A small masked image model, trained from scratch.
Model: encoder activation gelu, encoder layers 6.
Data: trained on capsule endoscopy frames (Kvasir-Capsule), 42238 training examples, 7.4 epochs.
Rows from block 3 of the encoder, named by matrix and row number. Rows with one number belong to one attention dimension. Each number is 128 + 32 x the weight over its row's rms, rounded and kept within 0 to 255. All counts start at 0. After the name is the row's rms in percent of the matrix's.
# v: attention value (encoder.blocks.3.attn.v.weight, 384x384), inputs 192-287
# proj: attention output (encoder.blocks.3.attn.proj.weight, 384x384, transposed), outputs 192-287
v.277 109 [123  89  97 143 106 178  92  97 141 202  63 169 127 122 179 150 105 104 105 171  88 118 103 103 191  92  68 126 177 113 120 139 116  52 120  72 163 116 131 126 120  77 134 189 154  90 143 129 144 187 123 131 127 117  90 121 119  71  81  83 175 111  86  98  91 100 110 113 148  92 125 141 167 112 113 142 155 105 130 156 116  61 103  71  73 110  74 112 118 167 153 177 112 117 161 139]
proj.277 107 [117 220 132 139  86 128 113 143  52 119 142  81 171 140  63  95 152 151 158 153  98 129 120 189 135 151 178 174  89 158 202 157 186 123 137 123 170 108 121 126  81 112 145  97 136 115 138  70 162 103 124  96 140 136 171  95 128 189 110 200 167 108 114 144 117 168 130  89 139 130 152 124 156 140 161 125 161 105 156 139 152 127 122 111 188 173 169 112  96 151 137  75  91 162 101 155]
v.278 100 [122 110 121 161 156 151 163 189 128 127 152 112 172 142 148 146 137 127 135 159  98 124 171 149 148 161 124 139 121 195 134 141 167 179 147 135 114 104  31 137 134 132 120 127 102 123  63 153 195 135 135  99 123 132 170 159 173 148 140 135 120 116 157 168 134 172 114 151 141 103  87  23 131 153 132 105 125 147  93 213 111  82 159 157  98 130 118  86 128 183  69 125 137 111 113 132]
proj.278 097 [116 132 119 114 114 153  79 119 167 110 124 158 122  75  69 146 105 138 152 105 149  83 130  82 136 118 165 148 130 103 109 108 141 126 155 144 130 128 206 137 161 126 127 124 100 110 178  89  50 103 116 155 120 147 118 138 153  55 126 125 117 133 103  81 169  93  69  64  84 115 169 166 103  72 126 174 116 151 161 108 129 152  91 124 111 117 169 140 127  53 170 130 143 124 145  90]
v.279 100 [137  97  62 145 107 110 110 101  83 136 120 176 145 120 122 119 167 121  87 102 197 182 107 106 161 191 149 143 102 103  94 148 103  99  67  90  93  83 113 120 142 124 153 106 164 103  99  90 115  99  73  79 145 162  67 138  80 139 141 156  57  62 132 120 187 140  97 161 122  92 122 137  57 207 115 156 120 116  98 139 154 144 104 152 117 129 174  80  94 106 120 149 110  85 132 118]
proj.279 102 [173 133 184 100 141  67 136 133 115 146 153  74  61 156 149  98 123 149 176 126 111  97 138  98 132 138  90 100 130 165 127 158 166 125  82 105 113 132 150 131  96  99  85 177 133  60 139 168  88 124 162 199 123 125  92 127 155 100 144  97 219 107 119  80 109 140 181 119 160 155  86  99 169  51 117  97  76 140 138  82 107 102 133 165 160  90  81 139 110 174 132 126 136 101 127  87]
v.280 097 [ 61 166 159  86 165 104 116 131 145 136 137  62 169 136 124  96 117  88 174 129 112 133 104  98 159 113 170 121 138 105 172 103  88 123 153 114  85 122 143 156 168 141 145 168 127 116 132 188 111 164  65 154 113  71 130 101 130  99 109  72 177 121 145 103 121  93 181  77 152 131 123 145 105  73 168 144 106 171 167 170 200 101 163 149 134  87 126 136 100 176 116 103 120 117  95 133]
proj.280 098 [124 102  58 156 112 152 156 113 109 113 143 184 127  73 117 128 103 147 139 154 156  81 143 149 136 118  76 145 125 131 153 179 138 119 114 121 149 108 100 143  37 138 135 146 170 136 107  80 120 160 169 136 135 181 146 144  95 169 134 161 127 132 111 149 142 172  68 108 151 152  92 122 192 168 152 135 151  76 117 113  56  89 110 110 153 185 174 129 158  75  88 166  93 165 170 143]
v.281 099 [ 89 115  63  83 122 140 184 120 166 115 146  72 163 100 105 121  56 112 161 105 119 129 106 157 116  69 144 146  89 115 103  98 168 136 173 112 107 143 159 107  92 166 143 169 130 149 143 168 190 136 164 119 122 124 156 122 149 141 130 104 184 117 136  35  87 137  72 135 105 108 116  97 139 115 116  70  64 150 130 124 126  80 149 159 156 156 111 191 108 134  47 134 141 155 140 121]
proj.281 096 [ 87 154 167 133 166 163 123 115 140  96 124 139 103 123 156 182 131 143 128 157  93 120 160 112 138 138 102 109 157 122  95 140  99 112 111 184 121 148 163 184 171 110 104 133 154 101 132 175  92 104 124 139 105 119 103 129 124 139 138 136 119 190 139 205 119 111 138  78 150 160  95 120 171 131 112 153 200 132 146 183  78 168 110 158 100 103 183  74 124 124 202  92 153  85 136  59]
v.282 097 [137  90 138 105 112 190  80 100  97 170  94 130 162 133 118 167 146 132 124 153 136 170 163 132 112 185 144 138 177 162 100 114 122 147  80  95 119 126 103  84 127 108 181 158 132 141 164  63 132 159 102  57 152 127  86 112  91 132  55 128 139 133 127 101  67  90 181 127 158 134 113  76 109  67 180 128 146 166 122 183 141  97 155 119 113 128 111 169 177 115 130 111 131 178 122  93]
proj.282 106 [113 152 150 155 147  76 128 178 143 137 204 130 146  84 119  90  86 150 128 168 138  97  71  86 129  88 123 117  93 102 179 144 119 118 121 104 113 160 132 116  87 131  51 128  62  77 112 147  81 109 105 178 162 131 118 182 118 160 184  99 150 107 161 142 199 126  72 152 119  96 119 164 149 146 138 142 120 122 135 101  89 121  92 113 186 117 169  94 100 160 142 139 127  75 143 157]
v.283 097 [154 113 130  90  80  73 130  83 121  91  99 163 133 183 122 145  58 113  92 131 127 129 110 172  71 100 102 141 197 177 106 122 118 144 171 125  78  95 113 123  91 197 144 132 140 139 113 123 151  70 132 113 192 160 118 180  94 120 137 140 134 139 143 153 116 129 131  66 166 168  71 115  79 130 140 110 153 127 107 136 124 133 130  96  66 131 170 172 166 122 158 175 130  87 156 142]
proj.283 098 [119 117 125 142 134 190 159 167 128 149 148  89 121 117 144 128 145 160  72 121 168 155 137 108 176 107 168 143 111 119 108 166 169 142 102 117 141 121 169 151 156  60 102 116 122 108 120  91  95 201 117 126 124 145 163  93 145 184 100 112 107 160 148  97 192 120 106 120 145  99 169 142 157 188 112 185 191 183 151 142 100 156 203 128 121 121  60  61  90 154 172 123 134 141  96  86]
v.284 116 [184 152  92  56  94 146 161 134 124 138 175 180 128 156 105 101 132 134 126 125 147 159 122 167 142 168 135 120 161 108  47 114 165 115  71 158 155  95 174 138 147 114 162 166 147  71 144 103 144  69  61 138 163 195  80 136 116 143 107  85 126 153 168 151  90 126 168 150  79 181 129 106 121 194 138 137 152 125 150 139 128 158 133  57 109  52 181  65 143 132 114 103 163 186  93 110]
proj.284 114 [109 108 180 116 156 149 129 158 103 122 134 101  89 116 161 127 163 179 144 124 177 157  65 160 100 147 140 127 132 147 159 163 119 125 118 115  94 199  80 103  71 109 112  75 138 153 148 134 157 136 102 138 108 128 162  96 137 173 175 168 110  98 154 105 129 136 114 173 183 159 105 149  67 114 130 103  97 146  86  82 145 122 102 163 167 141 106 192 122 122 170 108 137  82 131  76]
v.285 106 [130 187 129  89  86 114 164 125 106 104 161 179  60 151  98 137 122 152 143 130 129 133 164  98 127 101  97 124 124  85 138  92 106 151  98 144  53  88 111 115 106 183 119  91 120 124 145 174 142 158 143 163 123 122 151 171 166 155 162 107 144 172 193  89  66 153 149 117  75 157 153 126 100 145 117 112 123 132 118 107 133 123  97 174 205 143 134 159 246  92 111 104 129 140 118  64]
proj.285 104 [140 135 118 143 170 170 143 151 121 128 100  64 195  89 182 196 169 125 139 132 142 128 152 133  88 166 100 103 147 157 122 114 174 163 111 108 149 168 133 128 117  64 123 138  83 133  87  86 185 123 117 119 100 100 135  80  61 156 175 152  84 145  71 165 154 122  62 118  99 128  75 143 104 149 139 146 170 162 111 142 140 153 152 147 129 118 127 124  96 130 120 141 160 143 134 214]
v.286 092 [165  85 111  99 115  98 141 174 165 143 129 134 100  67 149 102 147 132 149 164 184 122 127 105  89 167 177 140 147 107 166  72 125 136  75 163  88 109  99 149 119 125  95  75 147 149 144 129  72 158 186 148 138 135 153 129 104 136  69  95 138 171 127 112 156 124 127 129 134  91 129 150 135 139 143 156 128  82 114 113 127  76 135 153 161 135 102 136 133 103 170 129  76 113 137 112]
proj.286 089 [126 144 117 103 186 130 130 117 126  79 101 139 133 133 131 103 148 174  98 119 106 129 188 126 136  98  79 111 154 170 108  88 186 184 139 123 167 152 170 119 130 115 134 166  93 100  52 169 145 120 124 134 131  89 141 142 129 119 163 173  87 119 112 170 107 110  93 111  90 177 107  92 109 117 136 107 117 138 158 130 103 143 119 107 149  92 215 123 116 124  88 127 160 149 117 146]
v.287 122 [181 127 126 124 152 124 143  92 116 147  99 112  94 140 101 131 142 201  95 158 126 155 101 155 148 142 142 128 191 133 163 124 215 150 116 126  83  66 137 126 165 100 123 169 149 117 163 136 152 130 122 127  92 132  92 136 106 159 139 101  96 102 164 110 182  88 165  94 126 127 197 117  90 175 109 159  82  77 119 114 116  44 172 150 167 103 118 166 129 149 175  73  96 144  55 108]
proj.287 124 [121 137 107 122 122 141 129 101 126  70 161 146 144  90 174 114  95  91 144 145 126 127 144 159 109  77  97  83 129 118 124 126  61  87  67 102 153 189  63 129  91 142 118  89  79  85  71 153  67 160 149 176 151 103 159 148 153 106  98 103 159 171  91 141 114 152  92 118 135  96 151 138 141  93 156  95  70 196 135 203 107 160  76 113 123  86 181 118 124  99 147 121 126  83 151 104]
v.288 093 [ 93  99 172 139 177  57 147 150  86 176 117 118  82 142 139 197 169 147 136  93 113 145 124  71  69 157 110  62 150 134  81  91 141 145 133 123 118 120 140 170 110 111 189  89 122 195 166  83  92 171 164 129 127 122  52 130 127 141  87  67 118  98 134  86 150 100 122  82 117 197  92 132 142 170 125  99 131 117 105 153  70 138 153 171 194 185 117 151 194 101 144 148 151 140 117 142]
proj.288 104 [101 172  98 131 135 156 107 129 130  68 114 156 100 168 167  95 109 131 132  66  47  63 123 121 127 112 140 196 137 104 171 115 103  93 123 130 217 123 139  78 107 129  80 178  76 129  94 125 140 121 131 144 113 100 230 137  76 118 161 142 136 142 154  99 115 135 115 135 198 115 140 151 166 185  98 132  98 115 157 107 141 100  93  72  82 143 109 141 131  99 120 113 129  94 108  96]
v.289 099 [ 80  74 140 118 165 101 137 141 131 136 185 127 122 118 127 166 100 100 183  90 116 119 142 146 166 113 124 148 100 120 124 128 126 142  74 205  94 123  69 108 114 123 122 164 106 150 121 112 138  90 111 139 167 142 104 176 106 131 153 145 199 158  89 180 182 144 111  88 149 173 142 170 138 122 117  43  95  86 152 144 118 179 165 108  93 119  52  70  96 154 138 210 161 104 120 125]
proj.289 089 [142 141  94  77  90 155  92 102 120  77 112 131 164 151  90  68 121 135  89 142 132 101 103 122 139 191 135 183 154  90 117 144 136  53 131  72 144 165 128 101 131 147 106 120  93  94  88 117  95 165 104 108 162 124 155  61 104 111 149 144 116  91 189 107 109 112 188 101  85  84  65  92  78 137 119 183 165 191 131 105 150  90 145 123 164 103 193 170 107 156 128 108  82 141 152 105]
v.290 104 [114 127  93 155 132 107 142 108 165 130  97 178  81  96  75 188 103 144 115 175 110 124 135 121 109 121 122  72 176 113  82 145 167 170 133 131 150  71 110 126 162 171 139 105 141  69 147 179 118 127 141 121  77 173  70 146 112 115 136 119 116 130  71 107  96 167 125 155 135 151 167  88 139  80 142 114  81 133 114 116 195  79  91 130 115  94 162 149 123 164 113 114 172 118  74 128]
proj.290 110 [185 105 136 127  53 133  90  89 162 183 142  95  74 124 202 115 155 164 166  99 132  72  54 154 147 102 120 108 116 164  71 111 120  74 192 112 100 147 147 139 131 136 117 114  92 117 103 133 118 159 117  58 105  55 141  99 100 187 137 158 142  59 143 149 147 115 150 111 106 165 112 139 107 128 102 177 132 133 117 150 137 144 162 169 202 124 175  97 130 165 127 149 101 115 198 147]
v.291 097 [182 116 128 132  59 126  98  54 161 154 148 146 113 128 100 145 153 152 142  81 136 103 104  77 126 171 160 128 198 186 127 169  35 153 208  95 157 198  94 184 124 138  88  96 120 154 135  96 130  87  93 116 127  52 132 106 153 151 209  85 136  95 142 117 105  92  80 102 111 109 144 126 136 131 124 149 128 105  88 126 101 144 101  66 109 128 151  71 189  82 164  87 108  80  91 184]
proj.291 104 [ 76 118 123 165 191 154 154 188 144  59 104 117 139 135 205 170 104 105 147 129  93 147  95 142 123 168 118 141 125  96 126 163 227 157 100 165 104  65 115 154 159  76 179 186 152  94 115 164 106 163  98 105 130 163 130 128 144 129  89 132 115 117  85 138 154  92  89 143 102 165  95 110 132 102  86  83 102 156 186  99 110 112 152 157 106 183  80 203  49 139 168 153 146 142 134 136]
v.292 100 [136 154  72 137 162 163 128  90 100 155 211 138 120  46 157 109 113 172 146 148 133 117 142 153  97 146 148 126 129 190 116  99 101  95  97 145 127 126 124 132 141 126 119 175  99 101  79 112  86 105 149  74 163 110 109 102 126  83 138 115 189 112  83 123 168  67 154 135 117  64 100 144 136 114 116 163 101 135 130 172 127 179 156  86 138 149 155 156 134 159 129 145 119  75  77 139]
proj.292 093 [151  58 149 153 145  86 169 136  90 157 140 146  87 100 149 138 109 145  84 154 112 146 137 138 223  90 122 111 131  94 135  64 171 152  95 164 126 136 124  83  92 159  54  99 111 118 131 191 226  97 139 125  89 146  91 119 128 158 125 148 106 168 166 139 138 179 101 137 102 140 127 134  93 136 133 100 132 166 183  97 161  90 179 127 139  87  87 147 138  96 107  89  97 168 131 186]
v.293 106 [ 94 141 179 124  51 167 147 160 176 182  94 175 126 106 139 145 103 146 154 147 198 143 188 117 104 151 132 179 112  84  66 146 127 122 136 151  97 128 148 139  77 179  82  86 123 176 149 128 117 172 151 152  89 163  71 164 150 139 140 145 166 157 115 100 104 172  79  36 124 156 106 158 122 107 139 121 149 131 119 106 162 153 132  79 105 149 127  74 168 120  87 142 136 155 104 153]
proj.293 104 [113 112 120  53 137 116 125  83  85 139 128 113 109 105 118 104 155 148  94 127  58  97  61 125 140 105 204 124 149 131 131 141  90 188 121 142 169 171 166 217 118 115 121 204 105 152  92 140 107  84 153 172 149 155 172 122  84  95 176 101 129  87 151 133 128 113  99 178  87 107  96 122 148 140 145 154 117  89 136 119 134  83  98 192 199 123  54 195 142 157 156 159 108  40 156 148]