Rows from block 4 of the encoder, named by matrix and row number. Rows with one number belong to one neuron. Each number is 500 + 40 x the weight over its row's rms, rounded and kept within 0 to 999. All counts start at 0. Numbers have three digits each. After the name is the row's rms in percent of the matrix's.
# fc1: MLP up (encoder.blocks.4.mlp.fc1.weight, 1152x384), inputs 0-127
# fc2: MLP down (encoder.blocks.4.mlp.fc2.weight, 384x1152, transposed), outputs 0-127
fc1.692 079:524521498551526524520532522554449500528463464561559539524473540539478459508477542484543523446363538554446520492460531482524411525444442489494446494410636513436551501527476595539538469480511444496533537563492497524466578494488530566452506577484497509411514482413440459484406497510509626519517524489472541547519488506535504432455531500475486491526582463504476497458491539481531484484493
fc1.693 094:513524535483480477519492518531417490517476470506537541506480585542476453408513446462517484521478498504515501503510442462582480448459524515453463522488503524525484535549481521521539511472559482515504463549419463468448510415567525549533505496532507501441450491471476457463560490476530460413497504529544583486470490535476511521463561545542547499475436509472442526504545504509523494543507
fc1.694 114:498447503412497455491488500546513521488468518491480537506440517515469503513459479437484557496414479460536495510469476494505494495565486405469546480582426477522517536451474542506470519434514478477459513471478486513543548420489397552529461466569465510550450539521527470506519466510483488440547552516548474494427556370562483539492494462485458489457488536525519557480479488456540475472507
fc1.695 101:520470485456515562461498565543505510541544543538409469527457518538432524462539507479468526478512548502540545555525501457482507481523485540509474506492490500536499508467499519469544534530512490491477517472511517538529547560533443412552550550554518493513504499500482513533442551574519488521505518491547559479536533480501489505530511505495488513491476488526447427520470421576460449495551
fc1.696 143:437468511524588525509476521504484434515531491471515469499522561495434523446493498543405372572536461459470462484429475518569497512461543475462468517468472504513440500483536455493470496543504541508531502611501529463414432546522583558529469524501518522548521541502500542442496477486543526538453480544501493496566483511460433444453462462473476512451451545486522450488526530518481422440481
fc1.697 086:543484424539465512487454509498519521503511489491494485456458493546472462468572439485493490552556486422499492464545528450513493501465582529432489489484526444488466490502500495467539606473521513503414482513461425490491399456543442520528494483534501556533511449511421517429482560486537517461513456531465504513506500492472528521558511593401456518478461579424486469489535476487488455480481
fc1.698 098:561397478508486475496529487492576577541509504469474505553545531383480514452551484491497504513485482465523478492458492539454561476474498438458527542579437458461497511512482486488507498443485488518451537534508536482539480436524510487498434527515539417532544515529479607530474400498538424510548448459509458497485457453503452506450490560504494498458420556561569529505507465456467536522472
fc1.699 107:569536543487430468538488447567521469519575448497502569552483503532539522470478467504462414535536497480531502528551502486505438499442501502480424539530528496532471508452533514498520527518488479510530436586415470466487494473546531500533563469511546438502554524539413461425462557481545540493453568483466546514522444498445507402524455588477491543539408527488484502524508581583447513622499
fc1.700 099:634534454499416419535445452530494471463530446517536460497447489550536545483494452483439524487532468461528476524565552455489523486474544546503506472512489516522500538464461478481519560455454527493469500488429444508501469454558484517516511506575549487477485461538470467470516590494515550515492528504499523576514468479391521461498466552423477526494439552428514512513501540555485531554511
fc1.701 106:484495594511507521452523499494544485512552552469524509549554498544481426514445506471522539456512563522468540481484521473508533515423514596481495483430511485554536504536466469538529551516503517578463484545503494478581489474469501512516450570521502599479581533497427436497408518524580460505488501454473658472557522474532460466517516496475451561511541485507547524522475492485483425518453
fc1.703 099:570494505491486382565496482561531523462469464492487491537455527510546518438572529527435529583503501521513547515531505406500462462478463507505474455527521557523536564488478547477519545492483474509553445470410469515513515442568490473539518468499552498426515481483465524409481537543487489496524597471480512527453444469481453456532472557506519485558426501502463508465499496559517500589506
fc1.704 096:519462491549533512586514535475495521476458468481496477494459571503517517486454574465495544502485458547556512481467477534523483505613516492501534516503535534487469467505508544484476388533383501447475511417553512488458508489501459566529515490517517522515505507555373482571522493559498468552498498445461479528515435525488479436461470544462511574521547543533527542423448498483517455454551
fc1.705 110:495483503427537569556516512399505491520509479506540501460451460487489499432513461486503563536496477509520533548489489488541533588561506483455428487591444525505539476465461531494501486532434473508515526478456499515523545502513532560480490387587472568471530566491507443578448512503473454571549511494515475592483513431526496516431441442489450510543566518484513519440458460454581485495503
fc1.706 114:460430415453497504453527507471488467475518507411533484438530474509498498473528511477495445526537448439579515507586528486490492536575532559494514515518531491520480416510503513474456434552490543528537515475457517472520528503479527527481599416511505435514445516538552500540550551521506439514470521482545499481500488529456522490523479442415479509519545462575436434479478479492494507480498
fc1.707 107:457568525485483543539542480469514486536447473594585517544531546468500432527574464515512480388489477527453513481523486505496463494473479457464501519546569534409458536532473433490461408519508545450517504514452550517431505486482440558456518500487497515435424435515487517557534536495430532504464551459501477533439484473460507573470503532423499589517538411513521497507478559473559536540540
fc1.708 111:509484421482570491531449491507482590513551534538553450497435425526502495488516495510486520561500507541510517556578425540494440539573452483543516539528486512476467483462486525468463486573451497500545464445550455504503495508510464452494543486565491526469492460460549509520531474517506497530469500468453524447503496527513479513502566504403516556532496449524478548380498441497518487557537
fc1.709 101:566459464443493493528511481492543531542482507554502552464457455415479495461471568483524502573562520467494458515474519490502531476498567471501586527521405528480489549467475478466571483491509495521520511455551557499477505463589582443451446508558504471508582468459487530525524515425479493519525444488454486432470497526543471511476498484474531513445452523534501489486541453452447546524532
fc1.710 114:504528515463437544521459504500460504499514514476517404461481455505516472538519536516586505487606445531543485476538562472498429543522540445543499495542509482442492506483488437484488441551463508525531523494535476551431545506457574415526431516513512456507529476499482424446425483506431546497470495553509509522509472550534514495535472512534500545574553526492425467516483538516515520433557
fc1.713 108:456458484487538496483482514506467553498503491482494447449582463440488447492528540428425498523509528429569478500544549530498472575514462497485514494496415473548486402447523515444502520484475571443562505492543508515516511479576436581488469431475505481477534518545480489547457537562577454526492473495443441526490489550431517535530400415430466571492536541522475520446509493446606542461529
fc1.714 102:502519529522500475512497537496420548447517590423489498504531468510468494491511411518464464474485498467484474535522545379471518480446418507489437481491500452544486448518494503480488508527545561484501453514523593463520494480513480412547493463500534516602485492487546523492493496449457405508458477491549475423511532572444526540546519459477416501451541462484462508549478439506505502546459
fc1.715 115:489463405528533484476489539532548536480530462572455487496506566463516508509457545485465534538569488503528480489510429560467503514577521446480513544551518503505498580470509517561503469490467479424510407448525434543532463577553477460516511427503598480592460507497457499484549509502459580483454383413473467554532444612545533478479474485457463548467499487558536511462499453487518532397584
fc1.716 093:460442510459540523531533537480469482512470550513486516474504529519468406487480499516556521476508529547471510462523463504541488442511534502495445496490546510423471503518467536463470500513505531487404523446538518502555486514433511513449491541554492553502427505505536559533568454506490539516506469568578470466435586518474507546514593459506450474461594423456516473498495485459564504490589
fc1.717 086:595459450518471362562512494514519495476498503545461472530463545495534508473555511486450549539498478540547541536531527449496505538491438523581542498531556559520547529527480513490491546491478524497531502440425462503535561438555487488550526507535538584461538458506470530460542559484483451549537572521499501563486466451433486487507457518505504448553471492459487496533475517557532524581535
fc1.718 070:450483461542445507496506537520417526467469456488556477450475519579501511557503559446528540487472421492507531556511497415547487482488451534503497532470585575510461486452507515494466426474396490497518537508452479486466504470465517527524527526461577499442535422506460439472448488505519528560480480489475439531429480480536537468523519478448516505527564502477431530507513522522547446460472
fc1.720 107:558507444504543463462514522530498521459507472436530499516571570550542501579525517511509561514536484456485487561484512541467518488495519562526539515567454599487460433468571489487442475410444544478465517479545533413521508465504465528513538430488542433518529495531525427478587491521547433524539551443511497431475447480429536492465503512490505504477506507556494506379507488502433525460555
fc2.692 080:554469479468504486454456514460597481457464517522504475481542454477474490506553467516460485561603465466511496547522466470489554496532511517473558516534395497517476502523496444538489538526514527481491507479496502496483452570440467453520516382481493580531471528530578494512503531479494392488496430547535468440462559542420454549523446507536485563435460520482565559532475465494540550467451
fc2.693 106:460521533503478513540468423548485462560511476455571487529484567473471475498451459455436456499491464454521489510464501570501486536570490558506481460525556469467495564513429443494539514569529517499436528518483485430487459511482448588527438487556558468546485537541484498448574562478534564556469557462457450505492491517526565484492493439535505463510435595469508535540501485485483482558509
fc2.694 104:456542516588457480507469486484488457561525507516540459546540458474496469532543480525482457480618529549448459466535473524526517527453560528555491496448588528464439490545503492459524467543508524501504515534551521486544410562502528453516561474435513497455555458551487517495492528506491507583505471477472526540566434555399456457521514514537506470516532478511458416526549489524488543543539
fc2.695 091:461530482552496423547524454434508477451480451509574476433533495500567522552507530521508501548470481545469413503463506517529491450502499526495526486446492480470489518525481489560502477488528543515503519558535499505521465445467549548451446446461461529487509488527553461510541473428482471504470508508425512502442473526507517486467507522521475513445485523487548565460571517457527505505428
fc2.696 104:471527534505476507538468409543481459560495485456558488532482568475488485498458473455433460495494471461524500524474507566498496519574491570494485448544571472468505556511432457491555504561527523509455527502492496435484458503462445571538438500546564482546484520542479498454578564479521559564474554462458463502495489515543584489496505434535512470512446600467501552547504485482489476554514
fc2.697 123:448533545477478503517468433525466447498516476456550528542473528447477457474446465483461470460449461513510457502434512580505461534570439571477476451535539535460490546511443469547502519615471540487440526489465504467506476522500491545526436504564569439526500541545515482473557538512548531579474553430489456500456498495557551485461522457550525452513444567499466513574501461488502508575506
fc2.698 092:431564508502483511559497479544416479458507505531450433457513519577514442526434467510518497476479489501469487488510513470482433555515547511567516419484561513504485470449545545435491484577505507460531420457509487483473471547467451497489548476492481514496471475506531474487579568488500553502467575503481458597475534527454538518557494428513507457554611455467445428489462545518491457577529
fc2.699 104:453523535507482511532467421551477465554519477453569477525485566471471482506453466458431456505487462452516489507457499568498481536576491552497479450522567472466495566512425434488543512569533515501436529515478480429486453516482448584525441486549552475538489534533486504450575558475533558556473555461451450500493494519534559485484492440538508459507438587461507534532500480484482481554497
fc2.700 122:437517528487503520523445451509467471527513499458553529565469562441473437473448436473451467486425463493510474488416496562486452544595452550476481461517528492455492536532453475545507517643490534507434528497475496438516511534488475564519450494530563463546504514548507516444549527491551531544482524463487452487449509509550560485507516469537528450501445596494486522577505465468509510557503
fc2.701 094:543535467525490428574514466528497497483518436537476472479460524474528570504546492568492476557457440511526406529449466529526422454576485474494557475574487491477480523455507520470459470519497511437536548521517524551460503507510437493440540452482513470542513442527572550481559517505479502533503464528462422541434493510461514517486496548563559429497497530470478536517531508497489548506459
fc2.703 096:467527522490482511526466436553467460572529496436590482515495562470487495516456463468406464519484473453521486508475501564502512522566494550504461450538553480472488549502431460476539492595548484503436504520478471393485474511489478583533447497564558476539458534521489522432579585470525540537480547479443462498508510535530556482497495453541510460520447599464508545510498492488489460530489
fc2.704 089:422480510471449467364497517567475482550480496544524454467563437472484522485589448578541483478522543486445516560559501470496471462429442506496471529503462464492468510518456476512480622458586475516541464561506480516560516535450523463475527501480438524480478518421584483462453479451463506508502486547556509426499530510532444561521556483532469476508498466467524497529547475442473573531436
fc2.705 096:511536482528436359415527497604525523478515492477518491543498551486494479494457522537499432452533538501486502535514468557516498404478485555555578542469510478477493559531546471510495548501564547460509516487551453521495471457505501464571461538422502472482444398532518530431539515518494516455479506513502528420564451608418462483543573573479469518519469488470483479539557522507455545511523
fc2.706 105:468550582494514515522438512536477580553493470496487523542444496488461480542483520547470533482464564586436479456472493531496505452500475472506419505440460500473517552510494493541538558489520480504471523523567479526474446484536550474535423615546514512512521484505444480457451429501493531431557482495483561496554494446621519474527511521550464511464409497450550549475568543495525450492506
fc2.707 094:524492483544503459417444523497493494479546507416500509503490464486519536426440509485477530538548536472551527562474499490468490541502502569545500508498426490590506464513504553515506614487522495505515529511545506508535502514472580482547516489507494455520538549479538472515453484473546483494562464563513489443609547565514450487554417481500510477472474575500482505521443505548477502485488
fc2.708 103:483522613528445541480567486567522416466473478479478533505524577474508494518528496500489488508541488508524443486470581526515582443455500534456534501458560467543478568522449483564538553457530509472432551537467505496546462476515548567497428486491484495503519569541481483537519514484472465518491500510461457483494455517513460555475461488579458473481498592528559470605540506491479521468446
fc2.709 091:462506483493494521497536506506520470439495519487431433549546570553478490520510402487529484390412470540489572477501481496460518501515467488503453477481564475502460498536551510476452566489495512476476435469451449514475518551479398533546545478472489474491436488511508506533527485545487520518402549471541439576507482468432538548503471486525469519580578469414483502521387536555482492480507
fc2.710 103:475480490556614453525453501507552526508491546505462570555469497493462482472473486488441482546435509519486503521472506520489539441485450541480454503429497525549506490549528512567500571485554481443438467537424465463493432542581428560475509523514484546527432538511535516537544518504483477472502502448495492430481560440515504522498561515474465459404407525499551510490510522527486528550446
fc2.713 096:528511501490498431490533494544473506453505464519526527573455535516505574460472477589557451450477487578448517524466502474536482451538518507481477531528504559432544557564492477518573473552570421527388484464453456457469534515442541432532525546550511530559420515448519496477532439452481490444546549486587502457460523479598510503504577589521552493552432498443486521483444517507384474495502
fc2.714 090:508481510514478524518444438462541454526477460524472557529506548483530479504492538499526529511506505520486464462459499585504475496524544496490555494492520538517504536434504507516503502506479435547481524493519431533515466514491492548431512546512473479440444551577437469495519500533608589508547536478407514526470468450541483484478503510520598480525399544568507507438518585502507493419505
fc2.715 106:472508601520461519500535487474456491476505494423555526506433470525457493483563533496498461448484545528477490505518583502537489505479490519518521457481498521475489457551487495444524516585497535549491525515494522413496490428547534568498435557519410513413489515526545503562453510524562427525511629510502519433456533452536449548501532554506522472590478567476489510513501519494494429584417
fc2.716 105:459525537503479514538467424550484463556515476456570483525482566471473479501449462455436452503488465452520487510459502573500484535567492558504476451527564473469497564516436439494542517570528519500437530518477483432488453512486448587532440484556559474545488539544485500450573561480533565559469560459453452498491490516533559485495490443535505463507434595466506534536506484480479481561504
fc2.717 101:463521518500469519511441450545467462556516493451582516547492543460482495487446464467420468512463471453520491509456495558504495531564472558486459445533534479477497522516446461503538498595545493503435508535477491398492466510483473561537448508560565452535461530540481515427559556496548540520477542459451478501489513504526579492515509459540523465513432627476506534557495484459471488550510
fc2.718 073:529442510477517425451505523495505487522465565539482497523503495482457530487488466607500477511481557547486535486517469508465474465506538423451468563541448467440515497539509489532507547503569541530509449450540543511475473564478481486486544490544428578579453536435486531484480497465420481435524505517555533462533529541417451543485488535477502544461429498497534536460444486444480519445499
fc2.720 103:395477526511463483512468482528494543520483545527489486497441409380460471466452467518455429508501524579497508453512493495497462527518502413515461543475517423487552555503468507529550505572547476545477465495474475552486483546542520498502484577475480524484491496511503553530483488463455542455551441526493511558525493490607468509597488492527434493491474530482499491566552523465552511560444